config = dict(
    n_mels=64,
    encoder_kernel_size=3,
    encoder_stem='single',
    fusion='cross_attention',
    decoder_qk_norm=False,
    adamw_weight_decay_other_params=0.01,
)
Rows from block 7 of the audio encoder of a small audio captioner, named by matrix and row number. Rows with one number belong to one channel. Each number is 128 + 24 x the weight over its row's rms, rounded and kept within 0 to 255. All counts start at 0. Numbers have three digits each.
After each channel's rows are labels from the 100 clips, of 14848, where the channel reaches its highest value: "strongest on" is what is common among them. Only what is clearly more common there than usual is listed. The data: synthesized solo parts of chorales (CocoChorales). In brackets: how many of the 100.
# conv1: bottleneck pointwise conv (encoder.blocks.9.conv1.weight, 96x88x1x1), inputs 0-87
# conv2: growth 3x3 conv (encoder.blocks.9.conv2.weight, 24x96x3x3, transposed), outputs 0-23, a 3x3 kernel for each

conv1.37:105136125138155072110166109125140147168131125106097127175129113145127128085116123181168156090085136097096100125131175101153120126135132093103118116090120150124167105152157144107135136075124088087109134124113122103131148143107125116124112130112172140126121134107104
conv2.37:145126136107107124103132156105098123106138146093139141083103123127146122162091154137090101134138112117241146113113168119140131152097119150116125106140126105128149084148133083131133121123121091122103121158137096102120148136117106158108137137106145108130097118132092233097144157145150108127105181120102153106126186107111098148168114132157139120115106139146081149141080136095152107116144139086117137103147163143105142135092102157148127127131114138103149108105125121117128143118115123128121141134106137097161135099131155105124132118130157066142119158153088109116133098145136109127141178109133128128078135134127121144136091118090145109111129140124114104
strongest on: note F5 (100); trumpet (46); note G5 (41); note D#5 (41)

conv1.36:126127177181139140141130120148136135100122127094164119116131161088104117127097137117123117111134112147218101133156125107126158055154168170118092127137100111086115134149140131140172118101141123150148122118131105164133158135137102159137110130124135139118128113132146
conv2.36:110132123115096151145096109134143109137145114123108134173145144126108128106129139171140127131119107154111089133109166136087106079255102111125122098083146166182122113099127118113119106137150149125158131112133146096129176116157109122119155123084146156139142132121146082137120068147113085156130142175116169136110160121160156155103142111132118097146092120130144118127133113135111118101143157140120122186143139144103105104144135097205141112135143125143123109130131150107153152152121164109145155137136127122106166137130107125120102116147123167143086150116119130143132093139119145132155126116137139143146141137140110092123117133079158094144159155153144133
strongest on: note D#5 (68); note C#5 (39); note E5 (28); instrument: flute (25)

conv1.92:134126113123114135100126120108124143155121143185144106137147114159159118125102114105086135156108086163146157101117100076102145143115126108140089126103121135115081118143146074111130119107068107112130113110158126101164147150097169127096120146120104166134091113155133
conv2.92:133090111126170143113149120116072104098105133123118133126101157147122101150107137082114147166150137134130132107115183086180120163150087118097128112163143091130129129131140146141092152088090140113117134127096116116129164132126107120133143136090153117114115182113137146146119111108127152143139094159148081143164079171131111125120144151128126130061133153130219104137127135111154130132099127134147107137118126154096116120178110140132133115132109099111113135103159109105139135145134114127125129132136126129113191092144141122144139116141122175179137085143120165080108108139141118138170117117109126130061133082093130140131112120121114151091144147089112128
strongest on: note E5 (29); note D5 (29); trumpet (27)

conv1.46:139124103127156140119129122120111133138100097161112105158155115163162173126133138171133073163144108119153127127072090105142098151117131108161109133163177159075138130102160125176130157137104135150117115177120132106140137133107131101122157170144116134140122124156129
conv2.46:112061076185143112155129117129082127131162125114140137128144121115149106131148120133148128155129131144092131138154085126134116158102095107116153146149104131096137157100123125149114161114134124144105154152105113082139137129128138144101096176129110100170112151127145137109108108136129109118193107156161119136126118136117150121140130140145116106118102136158025142146082162104140151133092129171123155124134145143104108093151115145093159123124104117139123129167125139129133103134148111122123149147144110134158149113143120177175106150125156149134087097154102168129161101145125115141098142147098077118142098110168122116134157099104104163072104122166131112
strongest on: violin (57); note D#5 (40)

conv1.64:088144100150103159141147136148135145121123109113119128101119093158133118125139184143133112161075115119177110127119081140143136145110184157118113102126084098123127165135115155153120161093130121099136104171129137130104122144154135116130163125169122154063131113111144
conv2.64:098103130119136127125131147119091137097152136125134121153112122131149120146146130057130119144146125145085123155126130160122116158129129179102137164173116173112152096167133137124125185104115151128118133133145114109094163132165117119127115146145172161149107090111097131122109148127114150133130152089133128105117138130141100151138117124133097123110118098120130083120165105143113118096121142116100143222108096100110139139133133125083165132108130146117135093153134098146134121145118121130117102216139108160100167092129114171091097174117107130148149110093131145160114096128132106129152159107147095138168103165109155126137186099140089133139150157116147138
strongest on: cello (40); oboe (39)

conv1.65:139115094133134128119105167128116131128099110113140105172118120145107145160128118136132084125120115125120137136128131102145091157113118119165045084131108130147156121091100114138101119093098187128147110163123116075122165138135100144137092178168129107128112140123143
conv2.65:095125106086144115152150124103104159105134112109134145085101153155159115176122108136091122102154123174125120134091129130128178100176092123160118118125097139154129106125115104142128165139128130170144129125148133051160129136126122126140122141136178101110161099179151120115114143125128068138126105091139081150129088130166149121120096140093132165138080124122104106101147142139122138109158137146106094102064174158154119139104129152134150136158139139125117114110107129122173136120097113164109159118113103110100097126145145192128084169084141112128131120134128155146121117112106156132098122149116130107087115112125139097113176146145130122113105132143099132
strongest on: note F#5 (63); violin (59); note E5 (46); note G5 (40)

conv1.66:115126132109130127113094102129156097139170127123134143116163102132114118046096109132113107105123131114093176084133097122159136113143096143135112091114132117090162104121130097097135086160159118141127149125123106105110083102087084101109141118134127108103131092128117
conv2.66:110130131156123139157112130115115148095141174159169115166134122129183079117125126134095150098163157122194110141157145143133130104054140140148126114110096124134120078134117140154154180132129108146143144097168143192109129132143142157125122108132105126133154074147176144132120101149121169139139157097110109144130129127091108135093146123104139142144107147130119097171119142115181108139101133117130152101134157137094154127166072153108094115107089135111125160108120123130152123139163125152119118123165110115120138139137141143137146146102138118166127140134166146137153079179116122143117105157104112091136135140071131139086168119146131101153131130162101126
strongest on: note B4 (91); note C#5 (61); note A#4 (30)

conv1.44:126143098136072123151137106132109141117100117131158118090150117135121099124122160114147143103115094087129143154140091121137120152144175147161162180125120160099095121157137137141144139172101149185151130147146139097157186115149167103136133142117126172124143142138137
conv2.44:141137109111150163130106101096149138164133083128103116160135123099189139102097141118099156102149080164080140136178092145084141129145133063141141125166121135101101141134143113137136163114142114146167114124098129185111126162113118142123108100141107116157176106164154084096129090116121150107114122134152124128143154161123155112152126119127125123140146119138179098097179084153163097118113102104141145143107136105142092094143127133129109114162111118117126126118081125143135138115133099137148154096109145071135183125138104142144144149125115102142154113098133113127110087128170080143122126130095134135164102139096165152112108121145096152144113136149119098
strongest on: violin (50); note B4 (43); note E5 (35); note F#5 (30)

conv1.34:139180104106184164163129158134118155138145103100123116084137092138197152099153140105146136094146159121113155154132069155154135159113145123131165155123145140127133136111126139145149098111141143149163102109082095140128100112139127116125153139152127134120145138127163
conv2.34:120148140121149128128116120122136110107111149103139125120127149135115093081129139093154148090133131128096145141143101129103144104104137144107157124107127186117120096161150135114091134139146139136155126138130140128136114080110135174121086185111089169138123142121122118128123127126094104159192084098088105149123111122126124113102165106089163132104124129132054205154118118139046180111108110107126167161096124159145116138101151146074126127077158127127141151141101126151147110122114126131149089141148124109083148105118165153137112140103098162103138127127132089105126136157121137119114138127132107142133088145132125129128132112166136105082113150130105155
strongest on: violin (40); note D4 (35); note B4 (33); viola (27)

conv1.58:144113117150114156155138096113105094137129098110186053124111129111097092110143116097149090113109142134130151146118104102176102149157114190122130109143146087176095097128125119123138102161149092125142151156135149143158100128124113117111151121131126119118147133146135
conv2.58:106116128114141134091172120143126133109114117152111130111121127168095137122161105119108125158125132108101155120121120086115164126098119105118108098143134095126119111132117137119126190085106081154146122098126157117105096112127132150124102117160107113132107138135091079155166161116155135128120069126137095164138085163099104146143121119109149094139137114096091159100185130133117147116161123092146136126138144116118143113103126123208121087161128157160142113124140109103120168108118103158139117119118155136135126115124108102155140119118129075143136209106124147116138054133142121133143098100130079152131150105144071140159137108118123142143094140147100128
strongest on: note F#3 (69); tuba (35); note B3 (31); note E3 (30)

conv1.22:109121119117105142112142129112142144124115120157119108123124124153149107109130177141146118149074095086166110159135169119137108133133138129151126100086154120142140125113113109192093096149092127118163114153131169095135138121176114114142119150169112162168099174103145
conv2.22:133083104122116173153159118140128126183083106112153120179146141129123107167103130115139101108102113105133172126149176175128134118139117133141102143133097127120147147155111133120115187079137111162095128143166166094123136156162104119141142134153120113126121154108120161130152155106126090141133145122145112134145109107150114089140099133100189105148144095127081176097175087136084145170128122103132131121109148118145165108082122133163106106162132143109138146144160192130122123116113096116119159103166127112105138138109145143126113118167163113128121086126141126102096119151135098094145157102156109130143123136124165096132100135136125133153093150114172113
strongest on: note E5 (98); note D5 (51); note F5 (38); flute (33)

conv1.80:094127153119126132104147130099129105153121159158142147118140155137158121094134178090082129130182149165117104103154104207124094128115160109103129125140133134103118129125129185152132121115141116137105099128119083133091155105140136133133178111124103120152104129139152
conv2.80:146140138153095114132088124094120103105107132115123124115084171099134142123147135160115149184112119163093126139111144152116123123114118137125107090099115119171105138119097128083151104129125142152131093087129130106112132115138140099120098144142137152105150108132103121133129128145084093126125115104103190110126068155109206111125124130085131114176110134144093189104143143117166100148103141112132158147120105121128146134103102128118167129117127146127099097107128111127114104113098125165124102123163110109119140139089138151115156144113121117113121102093162201130127083115128097124123092172131109111160073151138163102113191123114142119156144138125094143
strongest on: note A#3 (99); note C4 (63); cello (48); bassoon (45)

conv1.29:130096094119082100103119072132111139084103150150057131126138120162125117110136123082145134138126136180125096162146111127128109137149154104125114164132165176131126135139144124137105184183151127146099133094124115124169132134139140162131120116143135143130106108132149
conv2.29:132120143139143160115115107146175116093137138143105150099200121152106106140124138099125143133099117103140141087157140081155159136116127146106111113147141123120120176119141117167123102124119083119124097122099114163150130152148097147112149109155133113119098142120095142141099091159117163136114179127116145130152142120096145135132135109153094134081133133086155154114174087157140118183109120139098107169138136111068142117143151172094126144104106127128160169132117110147085125126144157080124144102147152129156106105095115149144148120103091174127168078127133137117123091134113120139124135130153126072126127155103190105117113108147103160130106091119153121
strongest on: note D4 (98); note C4 (38); bassoon (35); note E4 (35)

conv1.73:118073166152132155109117128132127103088129143128090154165119139146145091117108122083154092099131175102139143113096122165138175106140113138148069151104104119130150175128166126086136121164123127130128123151098157122108103120104141148122113133161147132135123142085112
conv2.73:138123180102094120181118121109127138157123106167096125120107171158113108131114094105114140124131116123108148162079125111148127114176125118123123084107116122133123101107095134127123194129081131108122149113120112160125118148112160120117155119128128147123112133096115108162126167138136111129123107141117152123169102145157155119185116132129141154147092137090187106087106144153174113143113177135114107111156135121133131120154162094175093138143129109105128168093112109084160135112102148109088126127169114140119115145115108111167170106106144169138138106156129116094154185102100133114120103178102107100111136108166112114140107131083099091124132141155120142
strongest on: note D#5 (34); note G#4 (29); note F5 (25)

conv1.76:085117093120142106114112097123135121177164131160104139149160132141113129142117173077186178156124110131135109150134142139121114149127104129151133071116112129120158155163158136107107133134163164128134119161154140170161129135169124164103157119120134116116140147140166
conv2.76:077135133108125144102135148120159105108116156120171107134119149149134120109143130139115114142095124154101149108123108113136098134129110142151104118110146125147141102157169126129132134155100144094143115129147125147152135151184107132108109149138121162148120088164132135092138158146143113152141159074117117142189102122109122166142130127099116174145140131069138162116153080107145132156106119133120132131113143146124103175126111136106119152154102160041150165149111081127112119124132126134120143151124142144128144084102128101116139119115145129167137098144150146129152113110176155114094156132142128146159192165122145097145170057148080149149158142128128078
strongest on: trombone (75); note F4 (72); note G4 (27); note F#4 (25)

conv1.59:107154128114140116152140146146134168099090131085150089145119107149148135114135141177166116122104141117128087104165131113164124094138124125098114131095145145139114116146121147088110135074081126108139117106106142100120111121112093104166095133126197149121094091143123
conv2.59:180155098115096100106150103149100116137132119110119114139120171144124091130135121096139120162136113107189165125143114115132150157113124129115139142138103120096088104134108135114140113108128120117142134153159084125098150128127093147157165098100122112103118087123134188088126136146131105110118156090134165098115167114156074127158086125143122124103171119136134155137122139125097170142146121125116102098116141106151115131119154081114150186111120108112121146134108128102126118107103164124148124164168120096109115100158137172157111144144107104115113128182144156089104123144125106133179153093119117178157113070090125155106112168130114114151146091120095104
strongest on: note F5 (100); note D#5 (38); note G5 (35); clarinet (34)

conv1.14:121111147145101144161135117128111116113119135138128081138133176112130113083135119162083097142141130129117149096141108144086109061118103078163101097126082127124148126138088134096128141132176125126118168133155123106122110114151167123155113168125100122105152157102108
conv2.14:115144114086191155133102131131171137161095111118131149137136125143115119127094135061122155085119136129110130111113121149078138129139110115159143108149090155128158149122133118174138117109141142087118078205184121150122120149137126092098126148115139126133136124130119094112153131139082139112155162121149073147130106111108129139187102137089115140123133158117113155150105134155176107101165112089103155102126110150117101080148131134121131139139155140127098132139114113119126124109173159112121167129168184127142090088148127106138105103143119159140141121110087121145126216116134129136104086126124123123135104125135134154134120152130157102123146126145133148
strongest on: note B4 (96); note C#5 (45); oboe (35); note A4 (33)

conv1.50:100113177165099119117120110155174126110152155152103083119182134119150128119120179160129099119122118075124108105173134155119164158145124149101090111120116145106131120161135111163124153141155130166148127132154119161139165154145137126131148140158095124112138109155103
conv2.50:089110110122112107121147118105170081155087102116130114167139085114121117114153138072109141104092138124119131138136103109103136117149113153170138132142108096095135112111130138117126139128144154174144115117129116108139128182182126088085115133153106156151149144126141100133188105139101145116116079113111144149156109119148114140135143104156104154149100130103161129136163152111114121131108151154110128148161077147113126158150130132121096168104184147159137116138108152136126136081126091138115121125130145124101159106121150113151138149115148157119120082140115158087139118144134113111158132107113154155176166146133091092153085125164110088138164205147133135
strongest on: oboe (91); note A#4 (50); note C5 (39); note C#5 (31)

conv1.94:077149135139151142106152080142200112147166100137114125101131098161084108115138124138127152141084098102139096116098102151103096173153154147071112112138126125110151167143140131118174114142178139111117125126132151131156105149129138108128144113137115100130125125127137
conv2.94:135128126129136111139154120175098149099132149142084154112163106102159125140149096129149117105121133138125130125100156121158103142067148181153137106123115113106176081099122117130131175164104107122142120128102151102116139105154142132103120131153130150167124093108126159077144154111134120110117104120114094175116151104107137132146114119121108146130104177119140141127168111082134139114163080147137152186089097130094130134183135126102070124143124148132156104149117132221155101111123111125106125144161133135117122107091131106150142108127147114141124115133119104155168119105121097116136144125126096132118175150120131120115151093132110146134163201110107133
strongest on: oboe (94); note A#4 (56); note B4 (51); note C5 (35)

conv1.2:170092150152095140111094118149109135168095126125130071168095122152121126094159132169122158101100163117101118151096130173114147117135138129152138086134116108103150155087101162126155148103122170146118103127127121132093102115114130104116100115129155152146103149146156
conv2.2:087174111112178111120161107124096107165116127134107158107073161128115111149128144103115146108099134133176135164070125170111166152134122143126148113129117151103180148119103191134110084119136128107151133135153110115131111145114125095131152144102107156118097108084123177107126158112116098134118114158121156150114137130163077136171138087159145104129117134127145151114147135143167159188139137191083109136142131138168112118090141118107118154094131102179141136088143120093117117087134126113151145141133167100126170106128146128115110148127176127132133112131148150090123142148099121130145143133169108123121121129126123112124146103084103123143098146145143104
strongest on: note D4 (62); note D#4 (33); clarinet (30)

conv1.69:130098098136169129125137047119096068143181106159106132128100123132197149144116166156112113116125133151140122117131132114095096087113141170126124100121111139103132120074145114129147144117156152100138117151115111146148134136138107145106128120126149151096126143143153
conv2.69:121087152173131119119103123126093165162126121127169105121136159127126106121164113135125127111155139138095123140106139121152137101106138168131115129137109144174106103128111127127106113144132129126102141117144147095118145179168128099146144152102140143105100136145124117149105173087130132120144173132089152133143077157062149110124119142098159094151168082135098127171101131135103163122157109117090150149124116158086112081221090146095161130154139093103115152135103151114135134158113125125149152133116108137094100130096087118107160131156098161138154104131132102116109133128151105158068135163160124118116131131122142115136159103116081136100144137122132136
strongest on: note B4 (77); oboe (74); viola (25)

conv1.95:175196151133131126120126085139126116115089124148140125117146163185131128117083128135150168132132169160100134128115103130132094101121151154095150145111111117180161099129143102085105142149105124140134106146109145091169084154115137117128117124096147109131113152130123
conv2.95:195150118099123119097159136187078146101155151156113124135109135166156119108150125166100129163084132121124133125204113129109153114047143099152131106148116113113101105145116142129154147131123102088120133120125141045119142121109130137114132096119109139135128154099172125141080124152176118122093146115121110143109139132131140122142143128122138086096168109106139125148142166099130123171113153211120070100125106167104130099168145135097136101114118135091148116137121180127145138145143122123111140131130103141111112099122142129141136097094135110133137102146097124109086138144074127140116124129137159122125135105100130117111145121138111153131145119122132124
strongest on: note D4 (38); note E4 (32)

conv1.38:167114170118105135094112125127145144150127148129116123113174166154109107137138159114114106076167116176112133104127129130110125132160101141137163131094166128116132171112130129091138063081150134150131095118145160161180120106141115124110140151136118140122093152148109
conv2.38:177129095154112131121126132182114119135133146119122152139085151146111131109120128179114135144112111135095139065192082141167100118147139141111151122136137110106157150119123154114129138108108148126110151137117117091158098105088132102155126140121124124109132126157148128121150134118126139133145081139158102173149137148142171127105149137167138129162101097142117154167102106141106171197075107211108132150098095154106152147143126106109151140150153087102153150114130111101120127168120103093109152159115123158104120159096108082130137101115133140121140122123131167104167118098131104138137124110143127098144131134144102118185083121131130160122125112143101140
strongest on: note C4 (43); note A#3 (41); note C3 (37); note G3 (37)

conv1.87:128124138132115155115190150140118115098136073152164131118134092119143117107102099113123129163121142122128137145110128156094175116128136110162086141192175140113129105144100103143126115142145161132147126185124125137098157159117155108106177139092091144138131139113127
conv2.87:112114102120145153154109144130134161135145104140111141132148134117125159141140144098136132138110114146100119119075135148132123145113149121089168161143087126147102113097090140138147118142132124143157098102124117110146096120137136126124120128151135163146107127132126159115114109131186144088126090150111147120131127124100093144148092136117127149106161156116155090175074180092185077119106163084149127147145117137121115105169120112119139139101127173126093151134106107118145136141132116165138156139107156088148176132145084139125130121121098145167107171111144142136112181095102112121179103147110133156133117128164158083114104140144135171111087139168165061
strongest on: note A#4 (79); note C5 (44); violin (39); trumpet (33)

conv1.89:099071126116144131149092161123100130097127131121170117102109177158127148116106116080163157134136186126156136134169132158169135168086111177127141144125126103159138139095117090110147125109149119154121100148130114113128137146141126123176141116146112144146131164124154
conv2.89:113182165088127109127150125121137157132135122127159099119170131149139107125129142155152095089152106179097114113114128135077130114150131148106100095114110121117137135125152094105143139179123142115115099110146134089149109113124145133152099130109109169101133092146133073154163126162127105143100118108129074129123113168136097130139117126107141143144138122147117159132125107132094148128156109125106118130141110134114138164138147061143139075176078116058146167162092167124132105143142114146126128127127139123099174097118107142116100171111127146127123159115127155109117131132099141097164122093186139114098083117089141137144139148163092124101143126156096160
strongest on: note D4 (37); note F#3 (36); note E3 (31); note E4 (30)

conv1.93:102138110140116146093113068119108189128120106106157098151123097137154128154102108151133103160101129131157123126104100089103102153129143145155111099128157133120126108101143093209075144127141141123126112135162126120152119129149164113108112169122127105140126106142101
conv2.93:129105080142136125145162106130095093140148133138109134098142140149140089135159140082115130136182118122117130140088122111139160125114102119136138151131118106108129160111099094123129159174061135121119152158099117074182128138164126149105140145099111117160116133121135092113176088128117066135135173160201100104128136116147128125117109124110135144128113163147128120124121149134104140143127121130086129122126185149099133158124122115177133113120079125128109146165126122141086138111165107135130174142118087110150136163124087145121112164116127133118152083122110146142177107105128145116154138109159124125118156189152136115110169105145140154128112096089160129
strongest on: cello (68); note D3 (30); note C#3 (29)

conv1.84:137100154146146125146110116114126075109112114152196086101122083119135101073145120108121121125129133130128170141172110118149134112170098194106120139128113093135114121150095150129102136112136114122103092122110123146166126143127148145132142137097098109143150079103144
conv2.84:111138156143123135131134104140127139157129115141125110151109138143145123166144110140111120139160131154104131126121141124163148139103137132138133114151143102114151146108128116105143122152123157165126119163135122110136117120129165148120145116123116092149117097157155115126113145129096100128084144144149104164122096135141126121120113140111151138136120102128116118112122116142149128132147127146104143175100134119099132146135104118236092130186091136090109129130115145152111145139106132123131103153142111111113145151144164145167110126162123119125144255096137092114112164133128106120092116147109136107099146133076110108140159157099085163125132135117161141
strongest on: note F#3 (99); bassoon (58); note G#3 (55); note B3 (46)

conv1.5:105111123120114124138149126099111125165080110114164071117132183151148123133172120134109128108134096089109154143159136119136132126177133150086177110134132105104134124073120166124125124148075114085147156152108140157156103129105104108116133134115107130142112128132089
conv2.5:126108134137129152132169118184142149122124097165073090111159141090123123157094133092084158089111122140140137147119132177124143164147122106152160155108128139105147102096135147123108180144106153155110125107153129121126117125129124130131094097152110156140106185103116171108128174098145122105114110137193108115107108123155116138118120163100108141148151130185114116143135155144167117156134112167101113186125078121128129138101079144114125130157138193082129089106139142138118165141102093110116117113107131125158134121131129127123124126149141120118147144122123135127136079100114132141129100144104132095113122153115140160103161103112074154114155162140084156
strongest on: note F#3 (57); note G#3 (39); note A#3 (27)

conv1.18:097138178110130168173147100164158113134153117114133137146117140113142152140163173126127145160120131172119130113173141120172142104131086069128122139068124140118148154126127148105105167093137084131100132123136095148142142133113147081151122148159136120117140117140139
conv2.18:158148130182127122096084146083137131126156115129077149131145105143120110114128132179102112159096126139113134102107160135127142107200110139131132117152117100100158155152119133132135048126143152137159143145125119121136134147111146120106117154138152066138098136131139128130152111134141071113120130137160114147118148115143129129095165112130082115144109164143097108171126128143110119118157119111098152149106112104097175154129150117068136153122090132099116121150142094150111156146099124143111104124110141137116104144120112127086123157113141112085088155138134139114107119143116139126157135063129165107126176079141118130153125100099099110146198121139086133
strongest on: note F5 (37); flute (31)

conv1.25:122157139147122120143145114149127158116129073117152123124137120115133090116068115080123115123109144107103123148092151085127116073173113206130092182152121155109107100136117143114134145157145119144108114129117144129161115153143139133121117132097144132174117111152151
conv2.25:110163100118120122099133132107113135131179105179125111169132131095122140128105139108131168138123098108117134183149111154094116113136173138125116131136131135087106162148119090136161117146108144166132099106127123126158150161112137131136154114141104133129149141101129116121071124111173144125126091123133189124109163102136125133124115107176121097146125137108159142110122146133149131114103150171125127112165140129069102130161135116157130139118169109094141089169130124148118150128136143147093141138115112121108115083142163070154169140117083116147147239103100115150100127119112092142100115126186106116100117125094148102120125133124122140103137110118111152
strongest on: note G4 (94); note A4 (55); note F4 (35); horn (32)

conv1.32:115088133170131127106122172122091133193156114105125111121130132111136110097104116190128115167098133098123089118106144128104129148091145113158086141137114134107141160114130140118099114111125120125118098132130128159090107121163121155188112168167119147114145091125113
conv2.32:100087109124139122118142147119112155120161101117124102077129150124125123146136152130110118132130127118110152085144134155120120083156170142132105153086165127147118131136141135143187121133109102126143164122152099121093120134132110099131158140125146126121097133121139117136118123125118130130152105083090153099148172107120102167127162158136108138129088127152135060073161175143102162111090130096129132108152120100123121178103123138172113173132121126154119087159118135136182113106138138153066077173136094126122084110122123110163102112159099129157110118135161131124078176143113138099150123159104161159166119148118137112143126151138148124091113144154153117
strongest on: cello (47); note G#3 (29); horn (28)

conv1.53:154145078134088103112164138123167169163109130133107112120124107139139142111151121151129148122114183115136101109140145104113205158108123075101127109105138154123181138117109135170102147143088162133123122108153112158105139140157124120117103099145140122158140107136125
conv2.53:109087113086132155125109129143141112114118152152128146109123123103126108133127114115078138098131143106201128130107174102147139131090157187088164128108121099126132106151138092152128118119132122134164145077093137133138118153165113118122118141135126117124176117136105185123171096130114158129116137135098119129131132132128094151141119151088123131100132123093249105126133114134129156087120133102150120128128094121159105144039142167103141152118101151125153121155128114120121177130143128121112106139137084136108134137115144106144086162116145165090138143111103111117138159132154127110120180122141115110134144159135150104127103126162139149126138122127111143
strongest on: note F5 (64); flute (42); note D#5 (38); note A4 (36)

conv1.12:159163102166130156142128110138141095127168144125111115090126155106135112136155127156121115155109142109148159145169156074112141118127101133178140113117166117116112153113113120154129129154055110147164101101131170152095153135130158104146129131153094146144132164129154
conv2.12:081151114130158141130133140142140128188118113108144102167178101112134108118099135112130089112130112129089169132137095145086145139143157115141122141152112084171131116112108143132120140164121146135094150111115164173130137151139086146105142110123138118133130140124120079113177149093153092156115129155155077136126094128187052128106119111112170111153129130084136165133100139116088139120130146113146119147106141096160148122075148115133121133119139100166108124135113111101110154112136143142126072121128134138132165135119092145093115153118140126129117078160099082136105158110124144142151110098088141162153097109151170137124080107135124135103100103123150116
strongest on: note F#4 (38); note F#5 (31); viola (31)

conv1.43:122105095085067138179102159177133164152119105129105144150101145112099116108092110118154094154129139106136125104133143114155125142131138098109123131130167137124091086127117109156109057146134109115097126138117120144132139149156125158140117109083088145098108138119135
conv2.43:126142115145157133141124137111115117149118132179109125142147167143120121088120126128151134132120124116111121141125113118168104167082147134109100093110146086133129135161085114130156142118125131126122106152164152128116096158084136110137113184126119118126117126144114155139146100128135107103126185114136129097110159153126117127165105130113140118117103111124143092086194120106185092131106125122143114149086137122152120184117135152086137135114142116144115169159191114123158144129105198112145156127124134136092196135133142151115162115162085185122120170073133139182134100129089132111143126138180131128110142157116138141125110096129166145124156104142135116
strongest on: note B4 (32); viola (31); note C#5 (31)

conv1.3:123132133119097085138147113104090106104153150228128139157142117134137124104122154081120111141157099159092087114124139134137129121110139154098105129146123131097129153114099111142117117131095110115104109163120138101090163110111186137143095149097131131144136124150121
conv2.3:078148123167147148148101145161098134144135130094119167136089141119122120088104107124129123183112131122143136155155101152149089118068160140096141136158111125148092115130141118161102149106103148173120129121100111148147134125089153126157137128118155126138094149128112099117132127145148115087146106136083166131111122108082195134150111156114150148121111132155157116114121138076194089125098128113103127094138154120116125112124125170128109133123139080096114198158134149092166088128117121141151154119109127127137131137132135128129110113125115110178103117105104147103159124134143120102115107167147111146105135078104152122075197119140132147134142115135143105
strongest on: note A#3 (90); bassoon (62); note C4 (44); note A3 (28)

conv1.52:123168095154127128098151130168142168136177107121166198103147095095167138093092116142098138111113129099098146119122141124156144099142110120114169122059118162118136126171141136121149170130140128148124129115139113131135107152115119127143124156112094105105142111145121
conv2.52:149121118161119098117102133100111114122116135136187093123093106141168117115101130179103132141116149121118120104152146164081126143079140116135137132129118127158116118114139106099130130148118132135155111133153141171113107145186126145126144133092094165110107130157165117112153136082137118138123144136146096151075171115144093114113107107141159132148100142181115119154122117125090184102124112061146131093112093160082138139081087119134126148095154124133119073147144148149120108141122158119125169187103124094153130139106156122122149110180149098133142176104153091151101181114122122147131115133117114110127156129085123133142100128089140121131137136128148118
strongest on: note C4 (74); tuba (58); note A#3 (50); note G#3 (25)

conv1.54:130166092080082146125137151176137123129137141088150142113113114135138119139120099137161144131132158141102168113111135126117142106066133118113153175120153140154149157124114139115143069106147120100099118153152115130081107160135123161184112121131116139120121131102174
conv2.54:153159134109169106112098146172125165110057129128129150148099164108137135121132116146092145097173149110124120135093114142133123123098138110124117150082133120122140119141151110108129117135120111109104129110172143104093117079086099134174114165117160155131142101121127105144111106119152125106108103153125115105087186088161107160146155152126090148110140090099161113088231098117114095076151133136098134128131105101124119162110125110122156136117144120114149115137130146159119122116138141134125110140100134154093107124143096162102118156126111173122095158112131109112103186118106145115135105155154146081108096126158111125128120121161124149155127136128128105
strongest on: note A#3 (49); cello (35); note B3 (29); bassoon (25)

conv1.33:059101090138112095101130122108122147115103134111139111128126174094109117108127177114155093107139144091128152129155130195104095182140151108094105183131127112089119095142117139120157110121125113107153113140139106108104134118133123107131125109100122135155127115129166
conv2.33:132180071087104137113133151100147128131140160154125112146117121075126144139137128151153119132127121143141116116142138088120153120181134133138123137153148121107133129117114120179140146142119115079132111140169104159105111143110108106149131141148133124133128133121119132116071121127153143097088132134105177118170136124141143105150103112113127125165123121122152122142132170140145065076151110112109115171131127120152091146122142114160132151143108125175117139105151138165112149152111110100120094116155112094135176123121103092146168118128174125138138141134096187117138120131145115131121108095141158135157059130077128173111092115140127056147170189136140128
strongest on: oboe (87); note A#4 (55); note C5 (37); note A4 (34)

conv1.81:151118154106133144135138172147133147107111126117107131103142103124149091139128144103148115130119145143115135094136169144125102112064169141121154104099165142187133058132138116121105084181141119149120128104121113098152125115132171177158158140139152129118156136122128
conv2.81:194134169118157108121144125095179079123088120150151115137167118143091142107132126105113162125169106079108131128147100130132121142081124122144118127105140121128115166104138129120146098130131121135113120150124144109125120160086130129144127171130104113142124107101126143154119096114088145152149101122126150128152069157092164123106129137082133120125122113137181076143181103132080127138059145136132123101131150147130140120082100155144111083122164123155134153103131096147165131132121162101124189137116148121138117136129135139115104153165133121152119175082140097140107114122121101131132116149091116174079146131146146141108117143118165144177101123109143103
strongest on: note D#5 (65); note C#5 (37); instrument: violin (33); note G#3 (27)

conv1.27:142163165096126141121110149127066097126123098121116083121130152107135118115123135110086115121127090147119074117131158169138094136161126099166130143127086138137165126117111107101162103143142110094140131104161112110114105163123160103134098100185120107156114122151140
conv2.27:138175137137148126145135121102122121152119106121114160191198098119118103121147132081186084103145093147152130142098141156099124094151117150157132118102155099103138096152097122121131174102100105140119122140105159120087136131111119118134099144124153142159128172108119111122130141115114107152128113127169104147109138159192118138105136136146107144124163132131140091166088126165102141168111117112153111081166123115160131155147126138088118139120121111085150149114149119163137075109123113113146113128101133134108120119137125097140140104136109117128161078107113214107141073115092136134129096129115155115129148102102100129084133127150091109133136113114146120
strongest on: note A#3 (30); note C4 (27)